config.toml
train_examples = 39062
num_classes = 13
arch = "jasper"
wave_channels = 64
residual_init = "zero_last"
optimizer = "soap"
beta2 = 0.95
steps = 6600
batch_size = 64
lr_schedule = "constant"
Rows from block 4 of a small sound classifier, named by matrix and row number. Rows with one number belong to one channel. Each number is 128 + 24 x the weight over its row's rms, rounded and kept within 0 to 255. All counts start at 0. Numbers have three digits each.
After each channel's rows are labels from the 100 clips, of 14976, where the channel reaches its highest value: "lies over" is the class under the peak. Only what is clearly more common there than usual is listed. The data: synthesized solo parts of chorales (CocoChorales). In brackets: how many of the 100, against the usual share in percent.
# convs0: first width-5 conv (model.blocks.4.convs.0.weight, 192x192x5, each kernel summed), inputs 96-191
# convs1: second width-5 conv (model.blocks.4.convs.1.weight, 192x192x5, transposed, each kernel summed), outputs 96-191

convs0.170:149156086133131118081128165107136137140114163142151162135109159111146137142139166158150158137124161148138142147110160132196156148082151121154150135116091110185140107110087202089061120117077174091141153153079107106107110191134112127139120130125149123144150146113133125113139102115098128156
convs1.170:102146127145164145123092105136110137122115129126101146165125127120213118135134150148134124138146127132152144146122159152165124138092102134153147115110114109161108122131139080170123106117123127110047132100122173119115120126126115087146124138123117132109098132144125132129094158182106171138
lies over: B4 (29 vs 4.1); C5 (29 vs 4.3)

convs0.145:153154108146152128181192136150167087154164145176165142079171173123093138172141145160170109188091139168097118113164183152111123093150177158138162126161143129120156108147141101140133141149122112161090113149142119143119108125135168126150158115152137147136135108144122140149113158148140158151
convs1.145:078136110100097139116211214136131152075181157091117089131133136143146081119115087126147107084074139087145135147146029027123119112142106114133060124136109131128130119150133109133125124113099127120122127096113100096116104101119115127094126119151118119111117125101120118093118118131115150109
lies over: silence (28 vs 2)

convs0.133:131135190147136160137148144123152071158125123147147117092100135149101124168089138102136100152141114126108093099111127146110100148122160121107144111129154138091145087095152115158135133149076086144169091116181159156123143129156160171139123125127076115133106127139123128120084094144152162144
convs1.133:071179142125131120122151113181125140085162097142123122150128118158162121144140160135132130139152155156100139151093152183107116147126086132121126110127152127135109124149153117139107129128132110130048141133157160144098109137101146092117124135125134118145117118120128120099096129147108127141
lies over: F5 (26 vs 3.1)

convs0.11:133128105114126137126128124140124143144113116137131166160151141117158125120135080106115174119192127129167102172122120088101113178168129128136128116115095179147083175163131139136135125155169118118155180159113170131164108143118111123146142147126087118149141116170172118100145161101128132140
convs1.11:117113108117141123154092114127122135141112119163120126170139166121133114120110155155127129157124125134129128115136173149130125173105105149139149094125136098177121151130109072159139114135145105111063113110124147124147125126129104099144134120122118122137119116125139118097078113186075170129
lies over: F5 (30 vs 3.1)

convs0.97:147154190155190154128131186137121130146127127118127122140115139160133132138138155113125113112119137126137069125112135153171128187170149117149158103126123121117118123156139112111106096121061129124183105121126157127119104142122147150131118122133157145129141128094141108090093148121130125129
convs1.97:080102156127162117131104112161117139082143116125111119153125122130207120142141144146139145154151153155125133140113151188188128118100080137136140131114143117155134129153152118178119113123119129130050128134151187147119132137113141103126127132132118130144109097130118122126109158191105178144
lies over: F5 (64 vs 3.1)

convs0.159:156179146138106144121160164156163097160160145161164156113169171120106145165186164189139101161116149154128140103120158163122157098151155169105154160155159118108190097140112114131106136125119135140136111119136135141127132146159140166105118122157104107122133131130127132134113165165160124148
convs1.159:110115122145133154117205154172121163081144147144141140176113132199203157163151151125128167144133137149149151157164109102142138149151116139119114116108130109154126104163157109124125111108103117125085111121176133108110121114121109084112107125118112127101113122115134130096068124150098119116
lies over: D4 (40 vs 4.8)

convs0.148:150120135138127146146171159136165205143129158168173113162139162148155149158104131178157113153126163141133112098168163110153179132095135135146161117133086121147120090126133123116160129159119159134165135128115053157098119158134115109137118119163165119136150146105140135132120116182110128137
convs1.148:074198107112137148122165134148110155105180140099115113128150133083208115130137100136117121092095103120133145141113127081147108135112089152120095118111130106132118113150125098135144129098128124123060122090127132130109111118132113116115120142127138134108112118139112115105091124174090159122
lies over: B4 (36 vs 4.1); C5 (31 vs 4.3)

convs0.49:122121139125120121114114103107106082116125102110111101096132126120109111117136130124136092118132111122125137107116114138093103136115126130110111125135135149116138133125116156138100113149126210115156141162124136109137144160136149127111104126108083106133169114141173132127095128111153103128
convs1.49:156138107119138116116114128117118115085151092121122131135110117142070144122137130123126118107142121115113112095118122098096122135115112130122131093116075092165111131104085146098104117113113135116051107164129123087086112129110064080114116127107107102094122108134121118086091160154100148108
lies over: C#5 (61 vs 4.2)

convs0.13:133099103139108121100119113096123122156134103117120158115131119132118111111164121104116185121138117140125107158143123110078106117188134110137119102101112135136088156166116131139099126119167134096115128137126144120149086107100112115145140121137125106141154100150168117099151177120112104127
convs1.13:133119113118149128136066095092105111188079097128100111127137125129107113107101153164130112141123119113145111101120178192133103110100083110120130106133138109164131131095119069152134136134115130109024138127129162105125124118128131119128115135128120138104117123124122110119141084174127172131
lies over: D4 (40 vs 4.8)

convs0.113:140143206152140150167139149170139107135169144129131129120136132149122126155121196126143116156119147154126120123144136200145163146144156163144133127160205131120124135120161106150136135138126101151142129133166129120120162128169174159098125133167099185158133157136143137130101122133138165166
convs1.113:079170124122136142105197130167126149091171133162148130155136079140180134158154144127138136118145132147121108169138131130094114150136109128116107123156136126128118107167145118144122135120139110146096130125166134129109127109129159122129131115126152125142114117122129114129100137156101124135
lies over: G3 (35 vs 1.9)

convs0.95:132163092137119123121115112101102126127092123120108204160094126117167129122132110136098121116148122132158195134120118109144097140094130111119113155149075131150171135142097162145111103137116151122135145157116164129102138181128153122123124166083098101147188135155149159124139135108177118125
convs1.95:167148139136158131136125128150137149138108107165132154176147127135081166160147195143152141150092142137136114142127163131132139126130110138153156122108104079148109109123154110119162121120130126130052099092116124076075111139110067059112119110097106101126115099134146119115102143143102122113
lies over: A#3 (34 vs 3.5)

convs0.87:138099114139143129100127124168098105126101125124115150146135134125130091121154092133108126141111125120161162146130131126096086130110144130100124143130095153124105153106101124112074128138170156113103118154130144121140087128090084122119085075054114111121156091143167117113109103113142107115
convs1.87:181193126164137137131118115117126138117143129149136136166096086149144155144153133149125169146123137135150102161119066095118121173139109144109141142110113102114097090118111100090119154111079093153105117136079113116139120100129080135123116112155142085133127115097160126124152132138122173094
lies over: G4 (42 vs 3)

convs0.120:137119154145156172122132134153129090155115129133126119162086127136154144135122101102150145131175130124154128127137125099116093193085143121168139128128075112101154111137107085148130111086080077135159082094128116084106102143124135121093114120143111101128115113107119117119086122089130115109
convs1.120:114112131136122159083124111172125191027142140112108122049124147121159061100147140195117150133096157145111148134090114153154125094129089151130094123121130111184135147139132111131103108115121119124169116146142160128091108092141114132116120150113130114093103134140110137101114161151093158136
lies over: F5 (75 vs 3.1)

convs0.2:133120117110117130107116124115119096120141094121121100121151147104125121113156120106118127117111119130126110087122121109098116090112117117141114136115121153154074149140087146109087127154168179105123152190095118137150115150104111100135135168115110096154178107174192121119121142122144113146
convs1.2:125114113074143133135110103100129163100088120119109143054061129133090120112069125131130141120120114101103126079142104156121110146101101122105131111139115105157104114095137100132104123099110135114031126138109123097132102101144120116121121121137107131133101116105103105140114111154108152125
lies over: C#5 (47 vs 4.2)

convs0.31:109096094168170153110131123134099123179129128110120164157110108119160080109090094103139152118164120122124140158108122096123101155118164128143122129082079169127146136184139140154113129134116121122160148149126199137150125151123136113156129136105111103175148120146181104092136121085133121147
convs1.31:100118147136165141132089117114136101213096125147147118166141137150102136134133116142160139116080107145123119117096172149123141129139135123137166136133142129159127139104103104168133128126117122121116119100158148108143122088138128116131130112135122107132129127124115100121096137165078187126
lies over: A#3 (42 vs 3.5)

convs0.56:132147087126106111112125126122116084142112125123124176103095126110113138121164102184150180128148105147124146158122127105135092131108133098116141103128075116121164080153113111121137112116067121127118085125129113104096110145076131121103176124110169102138117092096120103171119131120137169112
convs1.56:146008145128136152125143148109143152112136139170157137152164135148077158128107148156157125163153141111170128157151153117125132133144159162137145120134105126162122109129114080124136135128130133133126133121166136128133140121120123082159145155125116131107127135125148118137116120149129094141
lies over: G3 (70 vs 1.9); C4 (28 vs 3.4)

convs0.74:139143139145141125102107107102129105117105133107124136116114156152124132113104140116163134104169125147114129121104136144120112128073118132108111125162092166152132148107100145146125112164096178115151157181131139146150135178123146118134109141138105132157163119171167143136140094128116093115
convs1.74:135147127107157116140099111134133132084156124113127145134098109093089132124120118115136107121112113110112139106128118130090138115119091119103151113125096093133109103099103107115096114099132100132063103099123101101111104108106066092106105105107083100086087080117100110093070139127068127098
lies over: E5 (27 vs 2.9); C#5 (27 vs 4.2)

convs0.19:126088139115101103120111118101111074128134080115115108100117128110124130110168092113129136107151111119133103125130103096121105140180123095135124142088099188129075121145113088156106144174131147119163116152106196151146115121125107136127171142087086100130133129178139107113128141128168116113
convs1.19:125139111117136132140109106137110101178116118101131112115160158110111131120129127095134132107102112093133107127118120163133133141098112119136123129169166107164130121116136090165165088118131129118104129147111158096108131089131132107122113121153117114131118114119123105143119099130122159131
lies over: F5 (65 vs 3.1)

convs0.30:141104081129126141115123099116121117145125109127130136140136144122137107107115083094125144105167113117133117140140129080114096115154120109151127119097106164169075170161120119174109138149170136129115162162104194141160127116088131103149166136128124106146151095162179133095138167111100132129
convs1.30:129167131144112101145129100118116122152115116132126118134104103134109104099120115116147116114117146100122115150118179139120113126115112125129127130135147115154133130077110070177114125114113116105092119128114111106169117103158114120124107130120112127136116100128128088116119120151098178114
lies over: F5 (30 vs 3.1)

convs0.54:137152100148128114111114098095115133127118160105116171167123144135169134109149130141135174122175126147167142162130134108135116148112140161126117149152096169170135142122108172150132122171120166110145162176134144146148129182137131132136142146110126147162175139163172161144158125148133122129
convs1.54:145139128116162115121085113140124141110133114122129143144110116130085150142131141130127132147104115124123123100119127158112118125126111117123162111125102104136097089088117097135106126110121106136043109080126123114108125125108070088113107115109103095131112103110117123097076119109099143111
lies over: E5 (26 vs 2.9)

convs0.189:147095097115100098133143127145146072135109122145152122095139134131112165139183125179141133133107130144148141121122122118105104094106125118119123134110126135098154067116179106168094127146073116149109092125136129134112129114113105133128160124095145159129140141129139107162125107131152171134
convs1.189:125138097136110168135222170166146183090202133134130124128130127204158127116126168101087137140123119106142145169152103063125133147136167117120120119143111126155128115144138114137130132107098134110086148120153142093108121131102122084138115114128120129084117140126123125129102101164109150132
lies over: G3 (82 vs 1.9)

convs0.83:146143105136143150131136140118134132152118126135134153118118141131110136133111129116138137139099135139111124118120145123120096101131146136143136124120104171169193166130094164129089143151125140128103141143122195165210091129094148109182132096107129105127107090206106119139155124120098118127
convs1.83:176151134132119148171126131115127126140122138124125126160125133128101138150111116104136127120117146126126117126117152145130132112141122125118135128145129116110181143138091080129121126121136114100063116127145141133138135121140150121119130153132132111118162139131131115142141111165157158125
lies over: F5 (47 vs 3.1)

convs0.3:128149100125129132114116112119116097134113135114113139125127124109142118119141127101121165120150109134135104125131123107116118110117139119137126130123089158166118138112104147122098127137134165115115151151103101121166091171088103108111138144125117133165168105135179094119136120122121103119
convs1.3:087110131108144123098070114099103131129134110119111130109108127109109119122115139128148136133120132136111122065126152163126131108106103146110144116115118099170117121102130084146101130118112126113024131118123173105113111125114101095105115128110111124130077092134134120109102153143087151133
lies over: E5 (47 vs 2.9)

convs0.52:138131099147111168134120144105155152170122122133142178173132136150179196128163145159178180133155151137184165159106124121165145119166139127192141147175092139149133131132095136138176111157104135134130146139160124136128148141119117104130133136133132111132151131138150142156140142162114112114
convs1.52:152157126135164125101113102177132129132138127144131144151167098112089178139132148136148131155130107133123114147145165135134138119145119133142161123131109111146109097131102066153116138124129122115017122077144152121113126136122112108121112118126116127133106109128128111125101121118111148124
lies over: C4 (27 vs 3.4)

convs0.150:167147143135182111112141183169153173141121159135155125136117162146130137135127170177130140135152138162135151122147150178169105157096139140105131144139140135114147097139123101128135125132101180125155155099118128131123147133135154174131179131153137138126129127128138154126116141147162119164
convs1.150:078175103122109135111162157150113137097163104105099118178121134137197111102123104151109113093127129117118136161133137154122116136100111111120106106113138115152095090157118065152159120123124126108110111116127151113117130134130102100134135128133134132097107120137092127139079111200096142123
lies over: G5 (31 vs 2.9)

convs0.86:147101096117093116118132085107125080139101074123121147084097132108091118120165113106126170124123116128099125167115131107110081102204130116127144092115118119115140118146139101139108126120112127135126096126142117109106134108120119088095169118116101121131132126132113118116161211115115169127
convs1.86:156163116142122146141146126132118128102089111149114126180160122127113136124106154120119126114133154112151119157145126129112123087086163130129162136099124113163127113027110093155126127124158105125084122133145179120115122104139135129116123126138139141095116147131109117127147067138142043157
lies over: G4 (25 vs 3); F4 (25 vs 3.7)

convs0.66:132191076137117158117120118098133106144099118127132145107131135134101170114119104155173124112127129124121173123121121115129098104091115128163136124212063110124152119148110137129185108117106116124105123143191098093094146143108142090101129118126134112137114115105140126181125119140137140111
convs1.66:177113136171142131108168137150143139161159148177150149172167103104082166134126174145159150179162110140155129149162157090127128155144144139124149144126089115132118094142113098143093133116130132149121138090104128136124127122114147117149131142126118119128130141136117111137119131166120118117
lies over: C4 (51 vs 3.4)

convs0.105:135167192153170169121122165123127175143126145139135178186135127164178129132161145159145180117193139116185195185119118125154166206126120137173136116139150136158143100127157139127092119136110137129143153123116177154104131142136140125141139128119119152124133157150133140070133118155128132128
convs1.105:096132136114164129142098097145106158108103125145112143146111142121202121132124145154131139156129114147146147126115150153154112123114096124127142115127132137159129134137143083169138099120132127126066132124144197120121116120138139104132122137115139123128110125138137131141105151199115178144
lies over: F5 (31 vs 3.1)

convs0.128:135148207162141147165143147146157115167170132142145121125122122160129142154110181121151108156110155141124113118125119184150153135130149137160142146174190142105120114126172130156180138141115099174132115132187137130137171126165176143125138149159119177154147152128138150135118125142152157150
convs1.128:096154135122143129097167130182117125093172127162150134143148094125173141156126125122141124127153140134126107178157117101095114152125117127129119126165131123139124121183154106143083131124119115116095104088155139136102119110129140111113131096139145131145108122136136107135093135137100129134
lies over: G3 (43 vs 1.9)

convs0.37:126149099126126110134127116125125062124125071131130144064104117117070132125137118147125138137109101141092130125130118119096086098093130100110135093131125106095135091123157075140127120114083105137106082112135111110098135104098142112113142111115091127113091091114094110153097117116115162118
convs1.37:134000147129136152122144149084149157097135147156155125129158142139106149131131164168146124133132140148157144155151134094136138133138153136127135126124134136157142116132116113130134151141139136118122136146096139138128136142130132100150127147143129113096130143138138115148113130155136094141
lies over: G3 (96 vs 1.9)