From a checkpoint of a small sound classifier: arch jasper, held-out accuracy 100%.
Rows from block 4 of a small sound classifier, named by matrix and row number. Rows with one number belong to one channel. Each number is 128 + 24 x the weight over its row's rms, rounded and kept within 0 to 255. All counts start at 0. Numbers have three digits each. After the name is the row's rms in percent of the matrix's.
After each channel's rows are labels from the 100 clips, of 14976, where the channel reaches its highest value: "responds to" is what is common among them. Only what is clearly more common there than usual is listed. The data: synthesized solo parts of chorales (CocoChorales). In brackets: how many of the 100, against the usual share in percent.
# convs0: first width-5 conv (model.blocks.4.convs.0.weight, 192x192x5, each kernel summed), inputs 96-191
# convs1: second width-5 conv (model.blocks.4.convs.1.weight, 192x192x5, transposed, each kernel summed), outputs 96-191

convs0.45 103:142073127132125108114127118112129082140131118125135158142128137138142119112157117100128172119167126142171110160123127110091119153188135119142136113091089168138074101166137111156131123153138120132157136166118153128150109119117108117151144141130089116152142134178149138107131182105123141140
convs1.45 102:108147129118155139141100100135112140133108127117098133141105116122119128128108142136130119145130105117144130119120150152122113117101113117131147135131111121164117123112107072177125135109144124137000113124125159100139106145135123082136113113106110126099098123132134113109114087177101164126
responds to: clarinet (69 vs 9); note D4 (32 vs 12.4)

convs0.28 085:146115089128111161117150118095123129133101119148131178146140150130137140121145117108127167123168138139132116155141142113109095141135137131138128110122106151146090160131128130155126145150146111112123175186122127116122128157136125101143143186146103134150171154133150125105135150107114134157
convs1.28 087:104099131133146105121122109118124132130135143138128113152134107102108120151125156129114124140125132124106127151129120099110133113107090123121137100127109097122116135116080082130098148097103112127032129073102134101138100097130118082118109113104112109098105100120106103104092099166090158120
responds to: violin (72 vs 13.8); note D#5 (25 vs 8.7)

convs0.82 158:122127097125124143119123118120105113119103116121108109113114122106114109120111101112121102124090117115102127093152120115103098078107139121129109137118103102129100141203091129159084134098118105131094110128129125099115092108092146101124104089092098084153138082115155101105093190100099123130
convs1.82 107:186165136129136115122098120163098129126142134134140157139131076140105142117113151120169132139125163126134139124112086121123134131125139143123153169151134130137151152131154157098100137179138120175178153124153141140131190145164138152165161142154151147170165146145146157163151174172142136137
responds to: viola (100 vs 8.4); note F4 (56 vs 9.1); note D#4 (45 vs 11.4); note E4 (28 vs 8.7)

convs0.8 093:113076118102135107106128113091144084132139097132136149108110102108113132123120126093105139111123141106083104127138119140122122096152105099140149133077100137129103085158129101164116159126118167130136115112099156130124139142121112105145101105170093093168145128128181141112117166114103126124
convs1.8 093:137172097116124119119131118133125142128177156075117107142132096140075155115129116132105118113118113102124146133114085087108122118113100121114079108103112119085100102104100079132133184108111107176058096120121150094115123101119112085100117110134104112104107127104112106096103081183088135103
responds to: cello (27 vs 10.1)

convs0.14 079:110115062125111139089146131141106141142082134146130176151134107108153108145121097101101179142164131129137179161161135079114100131170136131133143116122068182125129129134102132125088164138124114103120149152115166139141086140107105119167133123122147084159169105170159142096151136108159120159
convs1.14 092:116096148138149133153109101095090105186157132166140143163110126132122089128147147144150130139128125132115113152106159127100102137106091116125125122110154125139135143105109076149150127127126135119056135107118154118133120141150124122125118146123135115127109120131116081116119137149105145120
responds to: flute (60 vs 8.7); note F5 (27 vs 7.9); note D#5 (26 vs 8.7)

convs0.91 095:138148098142144098116150151120149124112110145158148199159158140134151134152178124158139154147169138144167189142124138120144139129137124142121153142135089168162144140098093157096128139158151171120128169166104152126155121159124150129131156125157115109154150133170154169154126110078146137137
convs1.91 102:126134127131168128127077117146140129102120123131121136142103094104088134138114135142139132146129118117141115122122143180117107104133122128113161095126100104123111090129094071133144154095126109132040100095121125092114102132121106092114107122113098115104120103113121107106090115164092142111
responds to: violin (62 vs 13.8)

convs0.58 118:121195095117117187134133105124123126135102104134130135143161119122111096122129098086105139120122136119122172132112119091107108105151120125112127099171086133104086189157137113139103128135166090143101142095141162107108096103095149099102122106104123125125077117128110114094117144097107138114
convs1.58 155:163000160115147124120160121174158115114171160167164142157080105150113145152172150125170155155145141153112127183134125112126177123152104132108130146127138136137135140129122177140145131134118114139158126094123101144096123129121140132121147124131112115140133123128142109105111124148137130124
responds to: trombone (100 vs 7.1); note G4 (50 vs 7.5); note F4 (37 vs 9.1); note C4 (33 vs 10.8)

convs0.156 109:166167100138127134164183144168158086117112132174171118104148165153090138167100156118157088178103131170095106107167176147115117114123149167117167124148098138130100122141078098134135141146129090131085136093121132170148121084097131129148126117160092088100148096165114143121099167144133117149
convs1.156 091:111159092122077121138214147133118142082195158124125084137124129133110104128129099107111115090108124099113152142138041016120146118111113117144070094109113128093118129125109100126143101114112118149107130104114112124112119103120116116102116129112108117104126131125117096120105129119110133118
responds to: cello (57 vs 10.1); flute (25 vs 8.7)

convs0.26 094:132100096158133144117125118126118155167114134132136200179123143131175125112134110134140198119177143134154164161138138096120127121146154121151137134091053148161104131146105135146101121137128137117137147126135122105115118138100114113134144155099123089189165136134189118093158132095106110122
convs1.26 116:105167127122164140104114143105120129215101142105111154140162128125115151121122157144135118124107119155147086105104138140111150158133126147135137118128142118153129121106184122172139130135110127127078098135130164114123116113124099108122117110129114134120113103134126119102106116170100133124
responds to: violin (40 vs 13.8); double bass (28 vs 1.7)

convs0.118 087:150097089147166089094156125115159108157117129163156159088142156130110143145143145145165169159136147159110116123096156126143105113119173118123172085104097110093141076101122094103117089134089126092123079124106106140123097132099118110101132131088123099124097096108125092135101094122102123121
convs1.118 122:099130075115079158096192163133116161041191133097107094096113136157183069117130122163061140079113124103122151124144088055130128121136116122164054122119126116122140113132154128140126107109100151112119116123118105110113114112132111126106104128137112114082107133130115123111122092149128129119
responds to: clarinet (59 vs 9)

convs0.5 077:151115091122127161107130141131133101124105134146133119129102156144129130130107134110128118134134136149115133119117151093099105147101145140135114121136066192163127123162130125129118119186099144101141167123123168135136098118099128117179139115146111132134134145163159158126135145122105122149
convs1.5 097:118142118125104097133155083043117109124170145152132102173142093090094113153121144124082127108139101138101125154121113041087120135075097125123100116119126151106120118126091092156171142111129110127108119122119148132117135113118135119125126125109113111116126130112135114111122126159114126121
responds to: bassoon (33 vs 8.7)

convs0.10 084:144085101158143132124137101169130129135100146125139184111138143163115107129125146095192147131161113173131154138147164095100113123124168125127123093123078120116136101080117132121097128117122134100121122180143101135147076132112127137111115159123084117123160116148151112164143080125102089121
convs1.10 104:116144135154141119120152143053101129183137134154135128124142086092101120125122097120142128119107129133109109159123155097094124144130080124104105130104100126117143151109112090136141124131119133129064135072112160152116146135122134154128122107151127106144111125119121101132123160121104156127
responds to: bassoon (45 vs 8.7); note B3 (27 vs 9.5); note A#3 (27 vs 10.8); oboe (25 vs 7.4)

convs0.146 082:177132093147125131147177110161154078159126144178160120081140178143089136175132124143157124173108139164120131137167174125120120106140176171129149118139098135121148114144146105141122173160110117154120088115144101172119107134122153131132142142144119129125152122144106134149121138152143165143
convs1.146 081:110160130121092148101206149148115129079190159104137114123146133157132112135120123138119110103114117107123136165108037018112133132119134120153076115131126112108100122102107100143140133129113123133107124067138129100101120108111118144110129122135116108100126127119106111091104110130106138107
responds to: viola (29 vs 8.4)

convs0.121 092:139070083114095165113125102128120097176099119124111123100109138092106130119102120094116130127113132109103116134119104125086094114113132126148106100133091124125083131155095120151110089126114089124105126140125126127121111138131113106128099110170118104123159108130141144094111152131134092122
convs1.121 149:143102096116116150080100125132128154050076095095074176029145134182127093131150144167102108129121140137157129121083144155171164076128101119166156112090149114162109134115123110142131123106130128130126124131132128121140145107132108133119126140152143119093105120135116125134092133115109140158
responds to: saxophone (61 vs 1.5); note F#4 (33 vs 8.4); note G#4 (32 vs 9.1)

convs0.44 103:126195082142139226130134113141123153150126099116109107146183122122145105134160097120132068137082125131117130093118134098112132115138162166139139105156100121124130206112096100119124125106163101126107121109132150120142108088098159114139098101106146121102113097142103112155121107111132106124
convs1.44 118:133000152112131141121150138085129130125156121159154120038114111159112153148136155109135160142167133132127147132117147116145136128120126108119107133131133120124120108162124126166124149114099115108122142122099108166146141133130144154134134150140130115129119138129133113136115147146132125131
responds to: trombone (75 vs 7.1); note F4 (71 vs 9.1); note D#4 (39 vs 11.4); bassoon (25 vs 8.7)

convs0.38 074:142067124149185129107153125136131108137145090142150155125148138153133117150109124091144163139160125136149145135122142126111109138139137112116144099089110168136084152124120116128096120139136149124132138183111124124157120119104120107162113129118113115150153133180170130099128124089100094115
convs1.38 099:108156097136146119121113076091105131159120123105115132138109106076108095131108137127139106147094108121126110139077129118107096151098098128137135118115113110154129121092071067136132128098134131110030108131132129112136115113119115104100114109111101110119106118119135087109117115179090177129
responds to: viola (43 vs 8.4); flute (25 vs 8.7)

convs0.142 126:118116116108105122163133148124141207134137152133136090150099125112161130133120150161110103137083150124099099086134133149178152093098116121153127154111118121134149067158138152145126144134086142140104141078143112148098122123113097113150166050136183134116123085100133141130127127147120151126
convs1.142 089:112221104113134106112094105113108105133130146130123130091132115110182143106120136143122119131138144121124126133120152172155116113093088141141134139156171140139134141120108113134180117136170147120108156105156175138107138126147139087140147145158161146150142133166126104148125144169126187149
responds to: horn (91 vs 6.9); note A#4 (51 vs 10.5); note C5 (44 vs 10.4); note B4 (34 vs 9.3)

convs0.169 126:114173076111120164111124115118121103156113094125134084100120135106105152127139102200147110126125118115132103145121132100120089122099131127103137112155094146095150117085140102127142120168101154125095119139142146147102128149130147111099140107110147100118140126134090155171128108133150168108
convs1.169 109:143092145142130148136174149162159135112160134160143136144133117194182176146117153096140155141161142141156153151167167116180137158137141145132131134150127118151127130157143081167108113116131129124100116081133164130119138157123133095150127147128117140119116116124132123150108136186118116139
responds to: bassoon (100 vs 8.7); note C4 (59 vs 10.8); note G#3 (43 vs 8.3); note G3 (38 vs 6.3)

convs0.77 267:129138120128128134118125150117130186131125156125135164195143132130199133120162111146126177123192147134184162171130134112148149174157128139132133151121101172160135151116124153128114134157147142119155172151111183155182130163124117132166140133111152124130129140178145144138160108120135113131
convs1.77 111:126153134117170117144068102134119131134107117126117140167125134119124126134102130148144129147126123138135132112109159184156118113118112128125157109127122119143130115133103073179137113118130109132000116116138155123135120137124125111123117125107128126116122117117129115126111135188119168130
responds to: flute (42 vs 8.7)

convs0.119 085:124081182135154080175140112139146107141175128148154133090151140146095128133166101154162130131107122139106166093108138122144142110123144118097146112116123137094159093102097053114122105129140119144142118134097148148129141108105119139094111120116117077062096086159065146156084128122142111115
convs1.119 119:141140132100086160117187197140142160061164141118132098080074133178164099119127089145117132106099137089165136156149038062145139143129137127159059137139146115152137117144149120144093109128103133096108116148120127085132130103139111137119120116144118109087114148117130130138124120140141137118
responds to: saxophone (67 vs 1.5); note A#4 (34 vs 10.5)

convs0.80 130:127158103137132132116131142112138185132124165135142176180138127122191129130154103127112177124177152125163162157114133110161142151152124153119140159135100170161163154119074160123110122153127135128151177149110160142156132153143124136156137146108163089141153145149158152122154135114151111141
convs1.80 109:139147124134154110148039098154128113142102108138126135160134121121105135129117136138137125142128121132118122129110146201137121121119118128123166100129127104142121113126119072160153124114133103114029094112134148115090135137120105115131123133121124118134114096123125124108085135162101149123
responds to: horn (31 vs 6.9)

convs0.108 112:137125165137156090109133183121128191144127150148139162171153132143188129131155153185150164132137158129136157129116149147180185133149133127141139144104132121142112092138124121110119108120126176117135129109132115094084136144112105117126136103143180114131128102086161111121103130115131126115
convs1.108 093:082134120115152141131072112122105130080100125114109131101119128099201121111124115143106113146142127145135141117125145195158113088111094127129112122119140111185121121147133083145112103111122129097029132151126188126138123135122098091100129120120138124123108134143115105140106158182103169134
responds to: horn (100 vs 6.9); note B4 (64 vs 9.3); note A#4 (39 vs 10.5); note A4 (32 vs 8.5)

convs0.126 078:125126132143111128139134107129159114164115132121126132098152125114116147132141145173139136146109139153075109083111157095123107070133155147126140074132114118115141141123102103122074099145147151125089122125108132125134082118087119117132118110099135095091123065148131134146122112129122120121
convs1.126 095:112100122139075106105167092135107139081169130130141125102156128156184118135136142122059154117149103127112162128122145107168130129103131155152094110132138110144144117155123094169141099111117136104064146143111184122144118102122116093143131124127109137116133124137125135131101122196096166124
responds to: saxophone (42 vs 1.5)

convs0.1 085:141109097131150127118134121158128128168101121136140181161140137124150123152136131111121201144197151141176151188119137121114088157175142126135137095116077161134118103137117138123111142163104151126143149168128136135147086158116111142134121133136083122150113146150157144092119135112145116149
convs1.1 094:092112149135152143098153115077112127153137131144119121200136108106125098123131136164161122135112111125128127143109116124110131141112101134122136110102110127163141121114064087155130142127124108109023106106164130124115098140126115094128109113096114125113107116122129101097106130153098152131
responds to: cello (57 vs 10.1)

convs0.75 089:136121112131115101125116130104126153121122112120126121139108139118135115125085107100118106129106121116094106118140127115097100111111141120119117142123113157162192132130107174138114146138100116138129120124147200197218106144128143114191117085094133111136100103176121118114151106156121125114
convs1.75 137:171124123121138131165087128116149115141092117120140130136125132125102126127121114112133117120100136134133124133121134154143102128123121128127151119123137118105168141146097088132125117119135113118065112140131122143149113107128141124087133141119137122116136111103138108144108143113145160124
responds to: flute (97 vs 8.7); note F5 (42 vs 7.9); note D#5 (40 vs 8.7); note D5 (30 vs 8.2)

convs0.33 144:128177055102124165105126099118123178111096122128123104158170128102138112114142076127102118108109122113131164111131122072093114104131118152102130111151069147116116209111101119105090135137169108113103178134105142119116112105111125104121126128096139112124123117142113155116139122123107105118
convs1.33 133:150000154122140137119164138136139073112154127186159134115089117160123145149151141141148145141142144155133145164145125092118156148119083109112105120156135115120127138148123135153147119103117118136111109108078106142109131127129139120132138122130108105107115128111131134111102126156128108122
responds to: trombone (100 vs 7.1); note F4 (59 vs 9.1); note D#4 (38 vs 11.4); note D4 (34 vs 12.4)

convs0.98 071:149169153159128161160149143149157158171085151142131098117132132145116128151096160133123133151081156140092090138119145144133103104099141142152139137145168131134158128136187167112142131157116113157103124120164139167123118115139160124150167097144164195152103115138143135116134116141138153146
convs1.98 089:089139073082142131087190151157124148091134109108069106141124122119173073124142129143143114141058151119138146134137102123122146048133107125107085102095147117136096112154163104147109117133117136126080132107158119145131094150127143077109107118141146136144140123122162101130127162144127143151
responds to: trombone (36 vs 7.1); cello (33 vs 10.1); note D4 (30 vs 12.4)